{"model": "image FSQ autoencoder", "dataset": "photos with spoken descriptions (Open Images, Localized Narratives)", "train_examples": 203450, "image_size": 32, "crop_scale_min": 0.7, "horizontal_flip": false, "translate": 0.06, "bottleneck": "fsq", "downsampling_factor": 8, "encoder_arch": "mlp_mixer", "encoder_norm": "layernorm", "encoder_norm_position": "pre", "encoder_activation": "gelu", "encoder_mlp_ratio": 4, "encoder_parallel_block": false, "encoder_inner_norm": false, "encoder_patch_size": [8, 8], "encoder_conv_stem": false, "encoder_layers": 12, "encoder_width": 192, "loss": "l1", "latent_channels": 4, "decoder_norm": "batchnorm", "decoder_activation": "leaky_relu", "decoder_widths": [64, 128, 256, 256], "decoder_blocks_per_level": 3, "decoder_block": "basic", "decoder_attention": false, "decoder_upsampling": "nearest_conv", "levels": 7, "init": "lecun_normal", "residual_init": "zero_last", "optimizer": "adamw", "lr": 0.0017, "beta1": 0.9, "beta2": 0.999, "eps": 1e-08, "steps": 28800, "batch_size": 128, "epochs": 18.1, "lr_schedule": "linear", "final_lr_fraction": 0.01, "warmup_steps": 5760, "weight_decay": 0.04}
Rows from block 8 of the encoder, named by matrix and row number. Rows with one number belong to one neuron. Each number is 128 + 32 x the weight over the matrix's rms, rounded and kept within 0 to 255. All counts start at 0. Numbers have three digits each.
# fc1: MLP up (encoder.blocks.8.mlp.fc1.weight, 768x192), inputs 128-191
# fc2: MLP down (encoder.blocks.8.mlp.fc2.weight, 192x768, transposed), outputs 128-191
fc1.421:145119149150123090152147143162112151161124177139169068138150148185137125129100140106109177107113142132122141154092194160128131107132121102144204164150127165112172139137143165121104160125139132
fc1.422:073122117134106096153117125172119103142154146096134085184144125104159152116077156140094110133124106087158133155096166136106172142147130117165128142144168167120120174142141135127167152105151079
fc1.423:183138104166102127078087111106107125146094140113131126152107109166125126145133156091138130168125152126108108130136144114108159144101111129148169162090137128128105108166104183151132098107107103
fc1.424:108162175165168110106094179154125133169161121143160082117114075119185114152153161128117117088147190126128145094130151180139129154073168132128172191203121200139152117136166175075148191119138140
fc1.425:099086170066212131110175134244093239168102163255119100136189085100147164130064108075086136100148144072102149145162185163124134128148127195125118081062066143080085094142158149151144082193159197
fc1.426:139150183130143118126100144104122138154131163152162068154127147134167126178122117102135128089141164087123167158120180176145125144133165163148153198139108172105181128126145163143131153162146168
fc1.427:134100148122140120144139092177132157184141142133130069143137101125154129160109136147103172087085182113120120134102151193163122122132139159130130161138119233122114145170129168091137162151128146
fc1.428:121083161092103148142097077148119132148118099093136121138125078144141140166094119068158093106084151096106149081139102129072130123104188170097162158196152134147135122105156104099188128130124171
fc1.429:154097141133137143140100162120103146090169112137111116096120112158127078152102094071178192058103098074096092135155227186131090122140185143170147135165111100083143088141154133135126177117144173
fc1.430:095069122155088117127109111058126157114163126099168108125088143100142164125093130087151117091099173094128119061147198102096124164153138137155164123100145147113160122120113128120181106115197104
fc1.431:192055197109106109171129084185124175108112101169172050164141132111158086136151115156114178099123138134124118119130194147179111109077168187131163146125131166166108112171135131072116135143178202
fc1.432:091157101099140144086110093096143174152105132068137104111194144127143144103077110150109086091075108123131125116120134154093130165147151094101110150140144186158139134137111116132095122146140081
fc1.433:134139126131201113163121108176135135156132201147141044150175119145093138139149153162164141113079180067135175081116134147162130103092158172160088152130124163124140155157134120119118112112136134
fc1.434:109114166147187101095114161149136125143194159127164068148131156147134120109132138092075145086141155086132159170104152221128096128119133120163168183170114169158124119163147148139159144128129103
fc1.435:139132150104147143180082110131069102132134124169173121147115172172131134243136062091130120126171190069096157126158096120156088140097132202082154116162123087128106120135124142120155078156033250
fc1.436:148095153154164098123120115158100148125120127154160079183148142177122118155135160082134149086105118103108139156105186158112147133150156145171185173162136149107112114152127153126134130131128158
fc1.437:183142125117138123104095099145126187134138127153148077164136122119163082140136144128141164094127184085114145156122183154165110165127150139138140130110104153141151155155164148101110135132160137
fc1.438:001063168133235133098136074241044228241126129111143111201109119143192135156109116125139106110049232161105152098136129117107083105136131161124111193115113145119120151093109149069147159185131118
fc1.439:087158148141177138137136070100087147114193137121151119161061118158160157139080094149145163133116175052111174065138167121103102198156163167113090146184092173134117109058101128130152156101178116
fc1.440:164101142108150091117095135137131179142126128144142079152161139119171100168116143106127152101150115105126143151104175163138119108127143129143122173136116159114165126161122144126143142117152168
fc1.441:132135168102117117116079084146106185140142153137122110163132079132105110172070152088163136098143172078127136119121201102175128141143162146159142161138085186184120137125143140127110154136101181
fc1.442:102159135116106142083128172150129108163107186139169113120073178172104137086149137138096099116138113144118117130139134136180118093110143161122125133094104086158101148138165115142083124137125124
fc1.443:099096139120115106133080094187088120109114155121193111215197089105189107201114108171135148126062117096145153159082159159072080082065119103149131161155128131121180158176104194085108175122155119
fc1.444:152115153160183104162089115139096145125140127125172064162145186154129128131130126191162163107126086084161124125135136143108073079079159158148118135152144149097182131160151105133096130109136150
fc1.445:096128114154198087096151080211086135183174178105103081193153151103127166167124111154103121110067146109154121074098103108170110126101133195102118084126135157079092169138127136138183126151126136
fc1.446:121111154128115127147130135141112134132136164122182077142185150140145135168111132107140146102125160126091145161126173182130118125132133114129170154100137168126134150167138177128129143122144145
fc1.447:153054108134133122144105137093107142157149124121139119151101169144095136131130127103151140111106128121143114060143113119104032084112134180173177137184116129126133117119133163071147129094119194
fc1.448:131110158131139109150111125174102130136146109175160092153136138116092093144134137098122093114139151118137181100111124173142123174172095140171134099136116165155126148201163142108132122121146157
fc1.449:122118075132153099144131154105121132151141157145157125139120093178092146143104119062120168102138140080151185098081179102175102130112171122174116190148141137113112124070155109153148085118132117
fc1.450:188090125127160114121063147174084111157136082137131122144151060227076124172135124094084206109062183041148204093113140122165122129159139134131138156137114142101125085081126116144114158085074136
fc1.451:140085155148143087174170169155122120106196158083102136118150116150114134133104129118138156141128130147148128089129112136147133157141112113151145103157124172133130174129169119171158134108142078
fc1.452:187101095168192121082081155151092133158134119141111111140137051213073141125122125071018234123090172069113221100140188132193102131113135147146163115138112167157064120074132089141080167102106163
fc1.453:185149159116179100149133158145114177132130174187178079163166131183127099124142127097142175097149143092119139198114166167126121111101155123149154168102109183143149136148136149116083138070082134
fc1.454:105113185107152112143113156083102106159113103108154118173139172129147105094166093102130136121153140166115137098107120149142084132153138121129178195147129126101207151158154094174150163072117143
fc1.455:103146138134179087103103134124123180158131158109173074144107185175111120135136154133097155080123113099137144167113151223142093107099126156141149166134117171145149118178138165105157137115109114
fc1.456:190151195186155147054150119105119118170174110193188146133071141192084102140221109172104095106106195067106152202126105138137140081096132171114094131125087141115125082167130087100140114112117086
fc1.457:124115172144093141187123120134106126116167155131135078107163125177115128151087112133121186144100184057103157091155183197181157080151216150180084101078125172137155113187137196135149134135166154
fc1.458:106135139136151128099137136145095167178107165147207120147081140164130159105103144116097145130157173085097137119162148092118106094193188110090096166199079186112202130141123105169126111131104108
fc1.459:134117126142099133106143112195144100125159155123127101140134113140104106167131119100188144128129138109104190082123163142111125083116111120118121092134148160106165174133169118122146139147134176
fc1.460:144130198104097153159097156166176162124114103132186116104162103118247097078133164156140173109133210052147106060107255121151092060033175087157155198163147139106214126137133144129105186137128146
fc1.461:118149153136137101129130128078093082129119218125157105124140178161137150057129120171122164117121156125123124158145152111127103196095126141152080146100112139169137162139111147147150139138097093
fc1.462:135093103098129081081073157136161138145151154044133096111101117089142101084113193121196117109127172065167099102064140130125148171093112097148100120104160180167158136167132174126132138150137120
fc1.463:098130159165176118154113138141130166160117148136183085143165117164109128183123147098138142075121134099131138121121164178186126153105139133149163183156110185125147128133140148138105170133126159
fc1.464:134087072112151107175140086098188141157114126068107119118143134121182116111110131116167101172136079127162113106106123181141074079131126132144150135123146139128169158116133092133136111125175105
fc1.465:124166123123171077110086145140107165093132107130158110150087148140117154135138158147153113154138119083157109108073095110197101154156142112105183119184152167093129144150150201104183124112129112
fc1.466:107164155141114107070126135151057144134162183152123088148101088173138110145141080150094155120118144119114177094119151206120148157139147214104047113140097149121128103179144123132081150109124134
fc1.467:145158153151138118134103098139151133159136165112161100142146117151125085163117144129134136113147176166113139092103152162133134147163154151115180195163123187145165115137135134077083162124104094
fc1.468:107146129163199112115124044105056155193185172132109132166113158120127159174105128140046117116060146154091198087101104105153044158163100182108139092081104201071083161110142085119104121156149162
fc1.469:153154129121151149131116127116120081156100123126113124161131169092157124153160115130147142144125124149067128109149135132141142094148120111079146140167113063112121148154136114131121142121129067
fc1.470:150133149136118133140089141119130135119107149111171093113118077115142077129145135126138098077060215097123109040157177193158127162073171121215183228201141134100252130140184196101160243159133182
fc1.471:104116142160167116167111127179114158168147139135154072142143152155158146180136149119119123077114153130130193131093153201125117116101146151176170160132109150113115123159126173123166145109159183
fc1.472:136137153170186114152118123131115159145140121145164067153156135155118116171138142092142172093105136075117145118120186205158150174120161153173152171155101176107158135115152168116140164147141153
fc1.473:095100107163107105153072133139084106112169178128100095152060188181111087212138038126065179122111138106109210086138179175150100092171157172130113144165148092093148089132094107129148118135107181
fc1.474:126143073181196101110106127151113147070152129152142118117114091129115174111065109173037194084071161090108207082121126144138107154127221133129064095128109168136102138111150104128082125083164131
fc1.475:138161161100118115133112147088132143141186139074196102101074169075092123132145107127137103105111144067134255143117122152137106171071206151177100171072132101078128089110109094118155084132090163
fc1.476:131145111124117164104105135145105031159166124131176138164137163093171134138155131197145060120083141088052154163165136155082118151185156152111128141184141075086142129121146145099186137148149146
fc1.477:120114174122150130130121106105100146151104141146210087159167147161140108146129123135113113092114140138103154172095175179136140124142140114126158191161109214127144117192171159108134148151129167
fc1.478:255180180105122103122111139168158176163138082113133103111058089122099144110101153117157132137159248134141122145102141178164148059135134101162155128075148131116171168081112138056133181106132190
fc1.479:070024177102191104109114120178057137183124144143134105176139145133147144173108143120143164125123155092130137130115146089092087146151114152071163219105125158137112117125110144143103141146130119
fc1.480:121105142150148111155074142165103133192189182114152086140089153164128090170139168124150101110131144136132150096110161159124109099141184154177181170158125166133132140119147131087184092137099112
fc1.481:147212094110141119134099098124095162108109113127120078128124116124077147166132070149103109083134116127105226084113146200117135180184166088131201099178146105140110107182209130082073152081086213
fc1.482:190143182148119123114093075137129157107129163150154085162157125116153115163138204147151105114132156112115146116123152152156128128091140156129161112137092168171140147159158145106149164107154141
fc1.483:164098147106178107139115124119156117181140109105183115156130138156145088147125135084112120103124123141144149114096116131152006041144138124157174172117132119158111152094140101121139110123138160
fc1.484:073148129160144111129072096158080132158143137072136108124118139136135131172147102148151072110094220124115127086165129152105113154142181159105129186147094099112139133105116155098154156140106154
fc1.485:153091139133187125126103189196121120189167170105160104169159086198125098144150150143098196108115154099129164129108203105202135067134172145140158180135085149146147094117128110105145148156107103
fc1.486:178060071141097108192111109146087082087192140118099105154092117128102062230203048126136242128053152109151191077115141239145078092076154175135135106112095084187088088136079184089243055125160152
fc1.487:134086106092093132132135164173105116083158167120136121127111119072155092161168121086136189115140146051125139058137139159134100148070115151131124124144136175119171106198115189148214156126129183
fc1.488:160129189060128133166096145133144148199136110129167120157158117122143129110108142075135144096137173111168135053096194079191120119103179122133141204109121149121153120112140116144126103117084135
fc1.489:127147093124098106129103111121105078102081128154150129139141185079132085164179126094185087132130110131142108096123153125140078096096169121150085143079127097087187133188149254095167129133142194
fc1.490:114139124164115127172110095091110160069117109126144077135141107165136133152128092185098117090078140132129160128141123168133134142150116168145137142215156111146067114123117175104126105122144126
fc1.491:143103093098158152069141099155110122169172208153081101143100161114103114079135167115172111099033134094087137051141147124118157141101139187147164106174089217113149149165170178155174118144106136
fc1.492:195057051112128162086091125130126166160109159116132104137118174207121144103074099119140188071177188105090110102158089156102193107069132161149144117166145240215148137142156184139155091161103104
fc1.493:115155181107172114131092119141124162186131153150186105152179159127120128182117134107103131094125158136136170144098151183159146117116147138130114151117106194099114127192143158120131110131154184
fc1.494:109161148143144116181121145151090153126108129127164104134133134129104105205132168097141117118145136097121158113119143199152106200148141153183130174157122119140151140163169151096185158137106143
fc1.495:176083183097074075166188096155104157048141161138160128153206063089170075163104179145146170100152122187153128177085141084180161052136145147168114111153112219170130110142162177121111091112145188
fc1.496:130140158146150103169101119137086149156140164121190075167095162116119117170137124096118159122119143065134186089119139215125066146126176153126194150127092137103159124186163137069128128099063151
fc1.497:118118122121157102122098110127119140162115150128152071152133141176141110157136161114167136116096151103124133127134176201149118152143152154146124211127124157128166106125129175140106153133118151
fc1.498:099130199133099130135067118100111196141102129132137088151121104123111138166132098118105090136156159114106134115139152148125177075045123113147158152164130151121138196115183165117124109121062203
fc1.499:161167116073114099100108041052107176139051096125197110079144105166128087136149149144194051054073118191109087131182052158063126222129103163131108171105103110156170130150070137086100138144070098
fc1.500:171080204120120104171141144088062179152102140165168074166136128134135122134074145110180166094152123099127126129108165161128131161159150157155155163110129166140187130137149153110090117139131129
fc1.501:141125133130166055127144141145136130100153122126122093124126168174118161138135137143111157141105169121170138144114105108101120091110154129096122156128112138102149121146144162207087185076146085
fc1.502:096146134139142087142126140150128112118127128158163128136141148146141147171148121136155127161117139113164131148071146116134119131144154104097141171156149122092130118167102147159075115057142109
fc1.503:121118081147136105152120095167099134113131109151107066155110157150162137218136090164092143102077155131129192084128140156147108135110115125138129130133145121159073139162125177106187092162140184
fc1.504:052178140152193142080100073177090147109169080165123134157114092134158112190128158043187052126094126074090111145138127121076125174162078140090186109181110132101175139048152088104115117094102156
fc1.505:163143196125085114114105165122126137157123096129165113146064146121115133116138136154126118151176181071108117088104189140198144131190160099167175168191142152086200184121210125140087159082036211
fc1.506:119184176123133103090168137127108088133118115110134121126086129122180164095114075087117137144131133121109130119145122150147187210169158128093136158150112153115103148117139141148173150100135083
fc1.507:153154100121153126109144120125117168129085126167101120176115091085126135113125090155131106071128168161127152103104160148144172145141179142110224102160144147145086113111222124120119181190126224
fc1.508:156099184080103109098062143132147157157092130087194104109132105102112109071115169107168121109140170096132106113116129151111123135102163121118161164114122201114164110147131172118102107132162102
fc1.509:086119128130133130127148136119151110113199125137142112131135165147124123129118119143135103099141095164137148194127120124119157019143129150116155101151130102099117117135140099121113102137108171
fc1.510:144149137110114169127121130142108128123169143088156135165131118165137082137103130149120122057123205134079147109170158160126123139166168180155129185121065136204119080059149153104125169141094107
fc1.511:139082183118168084135116213183073121121159161123163091146144154189152079154153154110135139131169149119125191157138155147117094143092173128220107183180081145116136112169133173168156155122103137
fc1.512:185166184163172099089140102113106127151158138107183111110116149154068142089131163120186079071090140095121141159139112132136117205126101162171164188113136155125147147136224144156074178103068149
fc1.513:147142149146100134122121061140105141107189145147140107150120073140128074174140050156102182130162129117101197051134166195134093131132120172149123113125139103160129133140118073086141149125093207
fc1.514:121138179165075098082089106095118124092135187082162121116116189148142146148163088159117136177067160177131169100136119142072115102113140123146122188125115184162130121189142141141144132097099114
fc2.421:150093129129155114202117073164139173136152141080107123130135136112101113144128202104188175134104082088137112124123201127157125098112141119159148136128119164124185099135148171110100125138120131
fc2.422:204108068112091130106114064096121128124127095158115106127135105135124077115173156150142176108114126053125157135134098193126094227087140134160144139101127111146149121139139071158094126087146141
fc2.423:078116132128118134143174121157138104144135089102108129097135112133119136136140131136167112123086063133133120175148124160100096169142122167143077120155108145102114120137128159129145141141138100
fc2.424:220118125138151129195122089157129180139127105120137136141087144112087100145146146154117163138127169057121138128130155145166078118107109131143156117136130133152088100110107098105178139123113152
fc2.425:165140140160121127135165093036167056205184155000128130111096072209217114104177158177126114173105019153129151105109109130106149148162107073128069184255127088158106107233140139110052197090129035
fc2.426:170132130119152121126121121120114148131119136127129118140122140100123128128118161130150122120132140086126120107125145119138123114121120137144156135128130141125127135125117146119127137133125137
fc2.427:131093105111173128149141096142140176142125142117122109122117144111139134148130150110141160103088125098120102125138122129129105112092110151132133108125132189123121124133096145083133134159132147
fc2.428:125151120139148133152155108165109106149146143105148106126142168081095167165103126158133169121123096145124112135120131087182137086143139129126121098095146119142176126141099128139120134123157116
fc2.429:095098169132131121050143105117143172175153115133149115130125128098164076063181192152155052157073188156133142112108082125131132077079095108149114145137154227149116170182104139124108097078132079
fc2.430:126138140152115140119149037164135157134094118119146129111147138138140146125125177175151127114070137201124108089144160105159102142074138113150134117117109135127140130134125144138140121133128063
fc2.431:117117107148145126161122081194143139129134090117105124133145112108097119159126130137108195149116093146123139129137162131161129099115156154148110109145116141101139105144114118109125114118108139
fc2.432:142116122188171117227120143177131134100154131122089105132110121146087112124141194149184166129157142187129114142133127108167127008120090139109179125138117093097140141105107123157170129115118133
fc2.433:128125099136148131129170079142109145128105134121128128128148138097138141137143157126123140118087122138120134130143137113141104139108120142169117104139121142135138140168101132127112119101152143
fc2.434:139090180103161113116120121176116143153182133086140115157087178141088094127130169093151150140127152107129146148120177152171077078113121125168172147176142174146127120122151122104137121087076140
fc2.435:106080117127158124136108093170129171122131086097112122132159086118168104105156178128169114099071144142128138129135127133130116159088105132131113138103125128131138125152117147124132116104146075
fc2.436:206109126106145115090106064127124173127125137120111122163128116111083119136119194082121181109105075104134125139116184115152121045116143126154176126125131140151109100139164131128132116132111180
fc2.437:180121114114134123141089030151139169135123118126110132134109141075095109182139187129187172128095090071131129114125169130175109101108152129147149109121129136137172113137133138112135118137124172
fc2.438:000107056111215143162211104139027128188123185114105157155230157100113226138081081137124111092088082236113117182146064059114096122113106194065117088114088168067079122150048141158073103151212035
fc2.439:075076123153161132163129065144134161141113072136124137116142141099104114142155182115184146148070133232125128096130119124109095071116130140128152092154127103093121122139107137080133114119112104
fc2.440:175082099101182114152070063134136157148138145110113121128148124083111111158118183114181141144091074083132113106124163144130110122099146131152143169125126156130138111148144165117106142135113136
fc2.441:176135110107104120143083067134134182116098098135129119125125090108088096164149196123173195106107152072126148106129169153171135096114127135166138107127129110149173102123123136123145141141125236
fc2.442:169142137135114112206107049093130123127152146125081111144161085074146122120123120122193143137042145096143144110118149133125129228147126120132153130157145132112144091113108113127129149119115149
fc2.443:065122127084158113128171128194097185180107137158132113160141122055182179152092155140188116137140141094141100125122122079167135096116123156125102093127133121083133174146110150198143085121118087
fc2.444:166115152097149113099101106118110166186115102124147112132129135094112143138145191153216125129115094060138102115117125110142098108093096126148117085092144177127177152125135143164152079126106180
fc2.445:122146101131083109159102128063114109099096133082124131138105144107118113113160167143146115151145123055131164158107143153101135173138099092168167139196165123218153093102166092151075119096092170
fc2.446:129121132132155120155108114172132153142155126097115126138120131116111116156113168130181132141104125074127126132118157129137128081131127117133169132142123139112143120123138154118152145113105122
fc2.447:108184111158126139183150092137111116129121129133132141125132102141097144175151092119119170114090093092118123148139130135145129185124147120109101128099120124141121141108157153167133136134130122
fc2.448:228116135127136121165095025216120206121149094141182124129093130102086106158146255133189181131087111075129129117127206141255094057127116126179153118134136140122166124145129177101176100096110215
fc2.449:143149160134159144106091129168141122087171137052084108168105176120173157091107160151048184141145102196129116140129086120131124076127100112100180148161127108205102145081119085148104120091148083
fc2.450:209096107103130131151033114163112161133177127110174133145087095121077101133139160137058207091159116102132094166140166144242047073151107139183141207111127170153059145126129139092102144106091215
fc2.451:155160083083107136053079151039154123143014137124153136146128106095124156107113098116093091141131108178126122156122091106095139076134102157108134130082150135169101138171121119125044166204121142
fc2.452:227155080123145143140111144153128103153175194130144140176185140113086132112100073151000255102135107111136155108137124120255065086139152147129141110146124117121013144092135065201103114067137184
fc2.453:176089113116162128157095064118138173142107120103110120145144150092113100149140185104170176135131135086125122145125170134144106048082130119149162154125137142126142122129134123110084155118089181
fc2.454:173144047137130123172138136113138091146160188093083142130190081107066136167109140156098163144115051108141096119127117108136175073117112135118124098119115148148081118132110129117054144191119154
fc2.455:111096135087181114111121136135110189174142155098121113148084177140081108120125176107132169124121148123129130137130169145172100062089121142166164156148126200114143115125144144100083137106079125
fc2.456:080156106116135081148186207142108141151154137092105174144081156110193193138084116107139156148132088089166099112088144088155087129098119097117120106113138164127163205101134116149184124106150148
fc2.457:138109101161120125198047100091145127082119098053135141126102126132111093159158210149214105118138106117127086159137108162082095122113079120136123182094104096182195111090149200103122176151136126
fc2.458:117051116120152117129147051133147137140078157162166128122201139047157133133108074150101144156022107189136136131105116156108115125143106110081150062125162069114121132154095137107105186178173183
fc2.459:141130127166107121099114097096135162099111096141131152114099142141124110134177201123166106119100158078129125117132143158102115133045106122170106161092126148131168120105145167115125142139140139
fc2.460:095174210148075122064101220118188130141138092131145140131083112162097094090118098159058117163216120109144145146132118117100158095179124123139131143194153095074113163110205092174128125080005159
fc2.461:114138099141133115092144095150137145158141092101136131137114149135087085144159177142158139142103126115132144100116111156132084155165147120141138120162128107113149102121114121128086129119118103
fc2.462:099150136119119124139174144101130128133107098224152133131164167143107170155073124131191058163125100154129130129121139099087142066150129111100186082146152118040191113104133117176115139123142099
fc2.463:183117119114153125208114085153130149143111153107114127156129145112088107161127157134139171121085132081125120134118174129200088072090128131140167126131137140124132127109109122100126149136106160
fc2.464:155136160152126135104095195167115092111146146147162112132112068114110152124087101141075152099149187205120164093125177080144151098099171111100135169136120109112056101163157162150166151131101188
fc2.465:129119121101129133100168087078152090175085191157158123144224135096119111045102149087192108130085053117131140153122116137062149083131106125102154038076138078160141107043121054212144154173152142
fc2.466:141124144079154125081089168152153150165180127146112146122146100128103191107053226125116146163135090122129123112123151083188152041149154100133159165132140120140226180072142096160060143120082133
fc2.467:195095107113139128148113013191134183142155119111107115135109144107110097182155222136211164115094128068124134108128160146176095086119141133141149129123129131121204124128131117093142125124120127
fc2.468:038189236128004131166070200146195095089115079116189083114088081078075061199185158136238072145125135095151101168131117181049141174215126108127140112075113093178150127075166184116172160167030075
fc2.469:127109144150119122155161142119132144141154149118189114083126099128106095099132143109107117156084178108136111112128148164124096126144127130165095127122132170115136118146135160091140121149137200
fc2.470:092113150130082123068139135073128200135055105195156132095137093064116070079165173095165064173147168067142089118124120147053168171158105104116107103174140107083233144178117168139130151166125156
fc2.471:150091166103169115179106099184116184157177117100131124132068148127104122125129207102170165141079113105129142126120153138164101051091150125156181168157130169118179120098146116109136142108102135
fc2.472:184103107124158116159103127139129174126105138129124119154113160126092127119134160107136167088104104088130110147118161126184084097095130117137193139134154128136121123071124103098132145144113164
fc2.473:158049168123134134030077114091134197137103098135162152143163137089102190088071250126255034100096102213125080169131111106078118082160074133132177182127136128123209134117117158122089159135115124
fc2.474:128121155116117124151148059162112114120156112096109148153164142095138129173188058116019228124132108148132139107131120151223091137100152157145131114113116103116080108125128125076139105118147159
fc2.475:205100125139100122149118071118147149092072120173149140118141119090079107088141174094168154131066147119134091092128165164135114161112102101155163076127172093122141121110155142125126166174158174
fc2.476:105117137102118128151117137155119172122059093153134133145127090093135157147125134098094202117149124115126113150135127130169106075153118124082142111089141058158151088101103119112111164150141212
fc2.477:152108123095158119115095044096116160130131138117154119136100138121111106165111165115201117143058126121125124143121177154102130042126142121155161148135113165160155112150191200112139145139123153
fc2.478:120162105149076117025128203057130033058097146142171159102170151179142123113141119116066075096128048085143153142120156137082098193077159091147153094198137101105159054151186149180130132114174166
fc2.479:172198102142000122018049092058134088044085059112150130084119076109123027057217146115134100127174106096135148171120206205134139180135192087211105080166127123162218104168163138117154087089090255
fc2.480:177065078109108120153087042143133198146152122125102117140124129112110089126158244133226142119096147067129148096126173161178101054099100125155159082140143134135170119108125126117169090103117228
fc2.481:189107123122222123139137136184107138180222137116105132138124130112137184140126183135184126118082123192136090128113095079155114000129126136121136114101120157164171180066089146130154099119135032
fc2.482:223111142110152123190110010138111149130155108109105118139103133103100118201138168141157193133118111056126129113126172129160108088126139151147127131141121166138176124146129148100159130137104178
fc2.483:198120108093121136176136121133117139104118141126116133105131121110103156139139166149123140161128169115124078120145193146162135106141121121174092128091127118104154141139147183104130151168136124
fc2.484:202107135109121129143177109145098170142061083198177112151094150096129135124145097100056188115143183093127142111139141139191081095116080156144165130091148134108029116134090079126136198147167203
fc2.485:123116102165124121080124000059120140095058082129106162104143121085059078169177189125235101139065086082128135148127130184049125139144145136153102086110138104107209071140145160134104164174132195
fc2.486:116153037180119138182183033157107072057158116101083077145191099182137040188149010178022177077136089101125220110142140166156115255122139158137066127128101118156000071204140087092142090116144161
fc2.487:099136167158170124133129114153141179162141095127161100112057152146154122097138160168115096113123186116124123064132158131115084122058123123158153197116148181100150169095129151123151148132111112
fc2.488:184106169160091127062067205077138127057142086104114144169074194178115158045112146181080141169169084148141091192134141098151115051146132120116184153184140133138134151096131090123133174104056103
fc2.489:128130151154181130118178102164124154139164169095160110151130109132132127073117137104073140121108184129122142115131145140139113204154118120110166104165134118124096135091122077151148150169138079
fc2.490:150137140097150137092138163152161095121140141133110124108175116084118199081099211154152121175071102183132081096134132081152186036104164118120138039084111142098249140094128155155145150144131072
fc2.491:163134155100100123151148149144128174145094107153165141125106131116170133108163169121114124136151139068131096128123181144167097102076102104167133173062163138083141164093128149118130137129106152
fc2.492:155131112154128138132108103123138136104136160116158140105090163139083087113148144120160154127110131111113126093139099137137126132104149138173146099135109163139155117102153108149143101084058131
fc2.493:180100133084168118145090084125116192143128116117167117131103149120105101175128167113150160132121136085128126159124168152147097060095114125160143187104123170133132123151162176087138093138107205
fc2.494:168123117113113124202082070171135197145118125136086117146106126100117102141137231112217171111106167044129129110127200148242095099098119117161181089133146127138181137084118135117155150109115209
fc2.495:112111137101166128097128207119118119180149114126098135140106126143153156126135128105141079139153138149121126147121102110131106072105138115107121182108134158151149145151106134123136151130116070
fc2.496:130135137093153125158133147196112198161125124124145119159056171118170112138127177100205108110127191101131098110117158131180104051064089101136219132172148182076140158102137146126162116076088131
fc2.497:138126108100158110102124113126125168162102147133120110135142135134114133118113149099100159130115136103151114138112130120161135115120135123130156118129148149118110130117129108120103129121109145
fc2.498:155081086095166145236107030179087158128150135093123148125115105150049129186116152109189169120031140233109134116151116141153102137168146145174132119104081156154095097119154139055146115122145072
fc2.499:134046089139158131061025000000127092083040144089151114096149150030170079106136184142238000137019085167136070072145103166000091255084133130109093184075137101187209127223137214077087193213195117
fc2.500:143143157106154122140109097140129163125089141112135127118103132080113102147119203117214131172142120081128106099127168130128123098133139136162134098139120125110193130156143165127123138124100131
fc2.501:125104137128080137110095068119166133166095121129156123124137104136154078065134138137118146151126128132096155136136151182133145152140108103131110129097147098136140148135137119120109133100124194
fc2.502:170113162100129121088080132108108142136124165111091108162129136101116111045130180111097153103147123133123135106139119153167131105121082141151171094123129077164104140073147093165092143148126174
fc2.503:125102183068118095105114142083117109176097154131184109121130167076150189100145178068131167219075156169149121088095139125165150049098192095144198133123131108074255129152141134148070179124168138
fc2.504:057050148114126142233130085171124173114124145131135164110128110109168154132134128137183131152111124175120132138144120125115125116082109124153087167073123140132164115184093196073076146140108075
fc2.505:099050000135206139188072029093127121087133160045125120142174121142115090165114088164073167096068082166135130164153038130005089144085103195097140114091104126165061083131103142064126070201154056
fc2.506:105071053142153137113091139122134126116177157118145141128171135118077113154136157161121109120154125158126143139134099122084097027109105157160129125125131138162120120144131106103090099123082121
fc2.507:100166160129169144185095115155065076133222182069133147149131136163098146165123146149197111126133069105099134162141120113159105101182107164149066167093095142174092172123120119101152111092149091
fc2.508:086127102180140138132161133092141115136109089174161147097173146172088154119094144144151087084115103186131117160146124080091138097121127127121133093103113093117200098100113130128145135164116066
fc2.509:144121133099080121176096100166119168130081108155112137125139127113154113132132114131109148140151178055137094118117166138186121255106130104119116126086126140151131136134133164139117151145163112
fc2.510:181157122124115114137163165113104140097084109208134101128151140085151149124172166137187132122124175110138140040119129112141165092111090120177098051151159114081122122131137165212136072060143182
fc2.511:179102178143132126142155134173103140125156079108162111126100133160129089129155171128172162133165139045118147144136185150132085096072135128166118134153110150140142094143135149148209106088105180
fc2.512:055137105109110116189107181177094133115144076140092076170118133140115087193179079107014227106211192000143152143115159153200108158116150156100140122140131110146094123112102116109134106108123166
fc2.513:123042195106177139121090161177129206212139124159154124122126127100166199130084200111198103104111175108116071122136159107186113066112097117130169199109136145118219184059081146106056162128092118
fc2.514:138095111102141138166107162139137146107096085150102110111146118144108097139155164120096184103170115108111135152155152193180114099109125139156100107101111108116154122120127120167083140110135196